A small image classifier, trained from scratch.
Data: trained on retinal OCT scans (Kermany 2017), 98430 training examples.
Rows from block 9, named by matrix and row number. Each number is 128 + 24 x the weight over its row's rms, rounded and kept within 0 to 255. All counts start at 0. Numbers have three digits each. After the name is the row's rms in percent of the matrix's.
# fc2: token-mixing MLP down (model.blocks.9.mixer.f.fc2.weight, 64x80), inputs 0-79
fc2.3 090:149163073100155110142141110121140149128113073142127147118123120124153126117119140132136137142124104110142127075148152148106137155086128089128074114137159144104141148128124123083130075069128157103157128124080147141118099118115110140122105087
fc2.4 081:141168070111147112138143112120127151128113071148128136116122119128154130118117142142143145145127102110148128075137158147112143146085128089128073116129161146100138149128129127084129073067128160121151118128081146145115100115119109135125111086
fc2.5 063:132175074106153127114145106137122143128129068150127139134140135134148138109132140138140144151134114123140127072125158145121144119092128091128074118116159152111149131128138142083140072067128169118163107138082153145133110134121123145134110088
fc2.6 121:128145094102136094126144091101120149128094099150127130096097102105136107116101134135154151148097093095148129097132143132092151107092128092128096094121152146095109153128104102093129098097128136095148108095094146145097092097115094129096111094
fc2.7 119:134159085100127098128143106109140161128099099158127132099104108110132113106108142144160157152108097096155128096141168146100158120087128093128098111132164155104128156128108121093136099092128154103152106113091141156101089097123100108111125088
fc2.8 111:102152102108148103112172127104130138128102105159128150103101102098136098141110124174166165158103097101166128102110181133108168105101128101129107106137155171102125156128098120102130104107128153131154108107103152149105104099111104135109126104
fc2.9 103:121138076114128110114141114107100138128110072139129123108112107109143109119108137154147148137107097111141128074117161154108146111090128084128073118119140133095108139128112117082141073073128163131131119108082125141109096114110107128106118090
fc2.10 094:142152074114144111134149110112130145128109075146128137111115110115154113141112141141148149147115101109149128077136165155102149133086128089128076115120153151101129151128114131087144076071128165121150134118083142142112094111125109143117126088
fc2.11 094:152160083106139111155141123118142157128112074146127144117122118129166124156118139134152150142128106110151128078145162159106151160092128090128076132144160147106141157128126133087131077075128167130148156130084145148117103116133109132127128094
fc2.12 062:175158108117142133190132101145141135128137095135127133145152149154171159149145200166144144138129128133146128102173152137132134178110125104128101096150160150127129162127152087102147098103128159126146175132105157136142128142101131124122136111
fc2.13 091:134158074106142115132152108120117150128114072148129124119124120118143120125122127136155156145117103114152128074128162150105154139088128089128073112129164143102124144128119130086134073070129164136160123118080151147120100120109113138117129090
fc2.14 130:147160080115134106139147119108112156128107076149128126108112110110151110136108140142155153148110099106158128080144156148106150133088128089128078129135158148098115153128110123087143077077128147125144138111085137150108099110112104141110111091
fc2.15 136:117155094101146103114152127105114158128104100160128131104105105101127103115102145146168167159097100103165128099127162135101165107098128098129097107134158151103128146128100097101140100096129135120157112096095155165106098104111103146098118094
fc2.16 106:122135115127139110105127120089118136128102117142128149086088089074114083118088126142146144150067098104143128113142133124122146115121128112129112089130139146099120138128077086112130117120129113125139100064112136143085117096108106115066126116
fc2.17 154:146158084120136105144149130108114157128103077153128126110111108107145108142110132155157157148107095103160128081138153140106155139090128091128078137144159147096126150128107125088132078079128140132142144108085140153110099106125100140108122096
fc2.18 097:139156081117135102132149131106117150128103077144127121107112107102150104126107134153147150140105095102152128080135161151102147134088128090128078145128155144096118144128102118088141078075128152126141130107087134145108096104131099141106120093
fc2.19 097:144155091105147099147141118101125146128100082146127146100101100105156102144100148156147145138107099099152128087146163147100142139095128094128084132154156148100126149128102107093135083084128145121146145110094148140100100100115099148108112098
fc2.20 085:146168092108146102155135115105135160128107082149129162107109108103167107142105143148150149146111101104158128089155160150104146139095128097128086150140166153100141148128104136095129084085128155135152129113095155147105104108119104118111102100
fc2.21 116:146162083109141107142153132110117160128106080153128136111114110110146111143111145152154153150109099104160128082145165148103151143090128093128080134139160155098135156128110118091125080079128145133148131111088140152112100108129102146111109095
fc2.22 090:132171084114140105129145139111121156128103080155128136108111108116141115132113128148157161150116098105164128083129162147106155146096128096128080135125173163098127145128117145092138079081128161126155138119090152153110101106106106129116120096
fc2.23 109:150145142121121160148119111162156142128162150125129144152157164156191157117156174136133116128124166164143128151165187136146117134147127154128151090149142145168122186128155118148108152145128150125132090122148115124158148161106167116128125142
fc2.24 163:151158094104141101152154129100122165128101091163128115102099098104133102131103134155160158160108097100167128092151149125101162139100128097128089135146158155097123135128106115096127092093128129114146143109095140162103100099135098153108121098
fc2.25 131:153155084121134105149143127106117157128105075154128126109108106107145108142109138151154152151107096103159128078147150136106151139091128089128075138141153145095121145128108115088134076079128132125138147106085134154109099108128101145108126098
fc2.26 082:160163086123141105154143137111129163128107077159128126112114107122156123140112134137153153157125099106155128080163161138112151154096128097128076146148164154099143150128122133093126077079128144141142155125088145154111104109134103141123146101
fc2.27 082:164157091108133106165141131106131152128107079151127110107105104112158108134107149155146146147117102106153128084166158156111147161099128099128081157156158152102136141128110146093115080084128151136149164117092139146107109106138105135118122107
fc2.28 102:143162091114139105144156132107132160128106082158128127107107105109158104129106147145163161156115101106165127086144164160111159137100128096128083133142166159101132151128109125091133084087128157120156136119093150161107105107122105134115121101
fc2.29 078:165168085121140112166150136115141165128111085162128119114114112128158124127115157171149150163131103112161127085169168160111146139100128101128082143128165161103126162127127144095132085083128152132150129134094138149115105111133110134132125101
fc2.30 137:140150084111125099135132109100099145128098081138128116102101100101129100116101138141138135139096091098147128081138150138099132119091128087128079130134151131090117135128102111087135081082128123117138128097087130134103093101106096138096117091
fc2.31 105:121134106114101111096117100098092136128109100128125115095091095102115099102097136100136125127079105111135128100115117108119122092113127103128100082110134113104076110128100095103117102106127102087123085077105104130100112111102110125082105114
fc2.32 105:153155085113136105146135130106120154128104074146128109109112106103145104144107140137151149147108094103150128078146151141102146140090128086128075132138153141091118147128105111086129075079128143124137145107087136147108097110115099138107116095
fc2.33 156:116117088129116108111125105102102125128104082130129107105105102090112095126104147139131128134086091102127128081126126107114131114097128086128078114122123122090098121128090100088129081087129098124121114085085118128105099108116099128087134099
fc2.34 057:123138083117142121119138111111129138128115058140128125115114109100153104146111145144140147142102098113129128065128153134125147118098128093128062123115138135094127129128103106085129060070128169107130124104082130145113117119111109128102121109
fc2.35 089:156167094119136103160145105109133165128105084157128103111114109110149110127110141147161162154109100104169128091154161148106160151099128101128085151150166155099148148128111130098130086086128149130149142110097147153109104107121101143110118104
fc2.36 090:163181094110146113168151119121130162128115081157128132123126121120163121139119148144158155158118107113164127087163159145109151156101128095128084140160175150105132153128121105094133084087129151126158147119096151160122109121125110149115128103
fc2.37 068:143171085110150109150148106120115160128113082157128138120123118124160124109118150135152153159127107111154127085158176136103148147098128093128081129123173152105129153128126115089139086082128160111163124127090158153120098118116110130124110091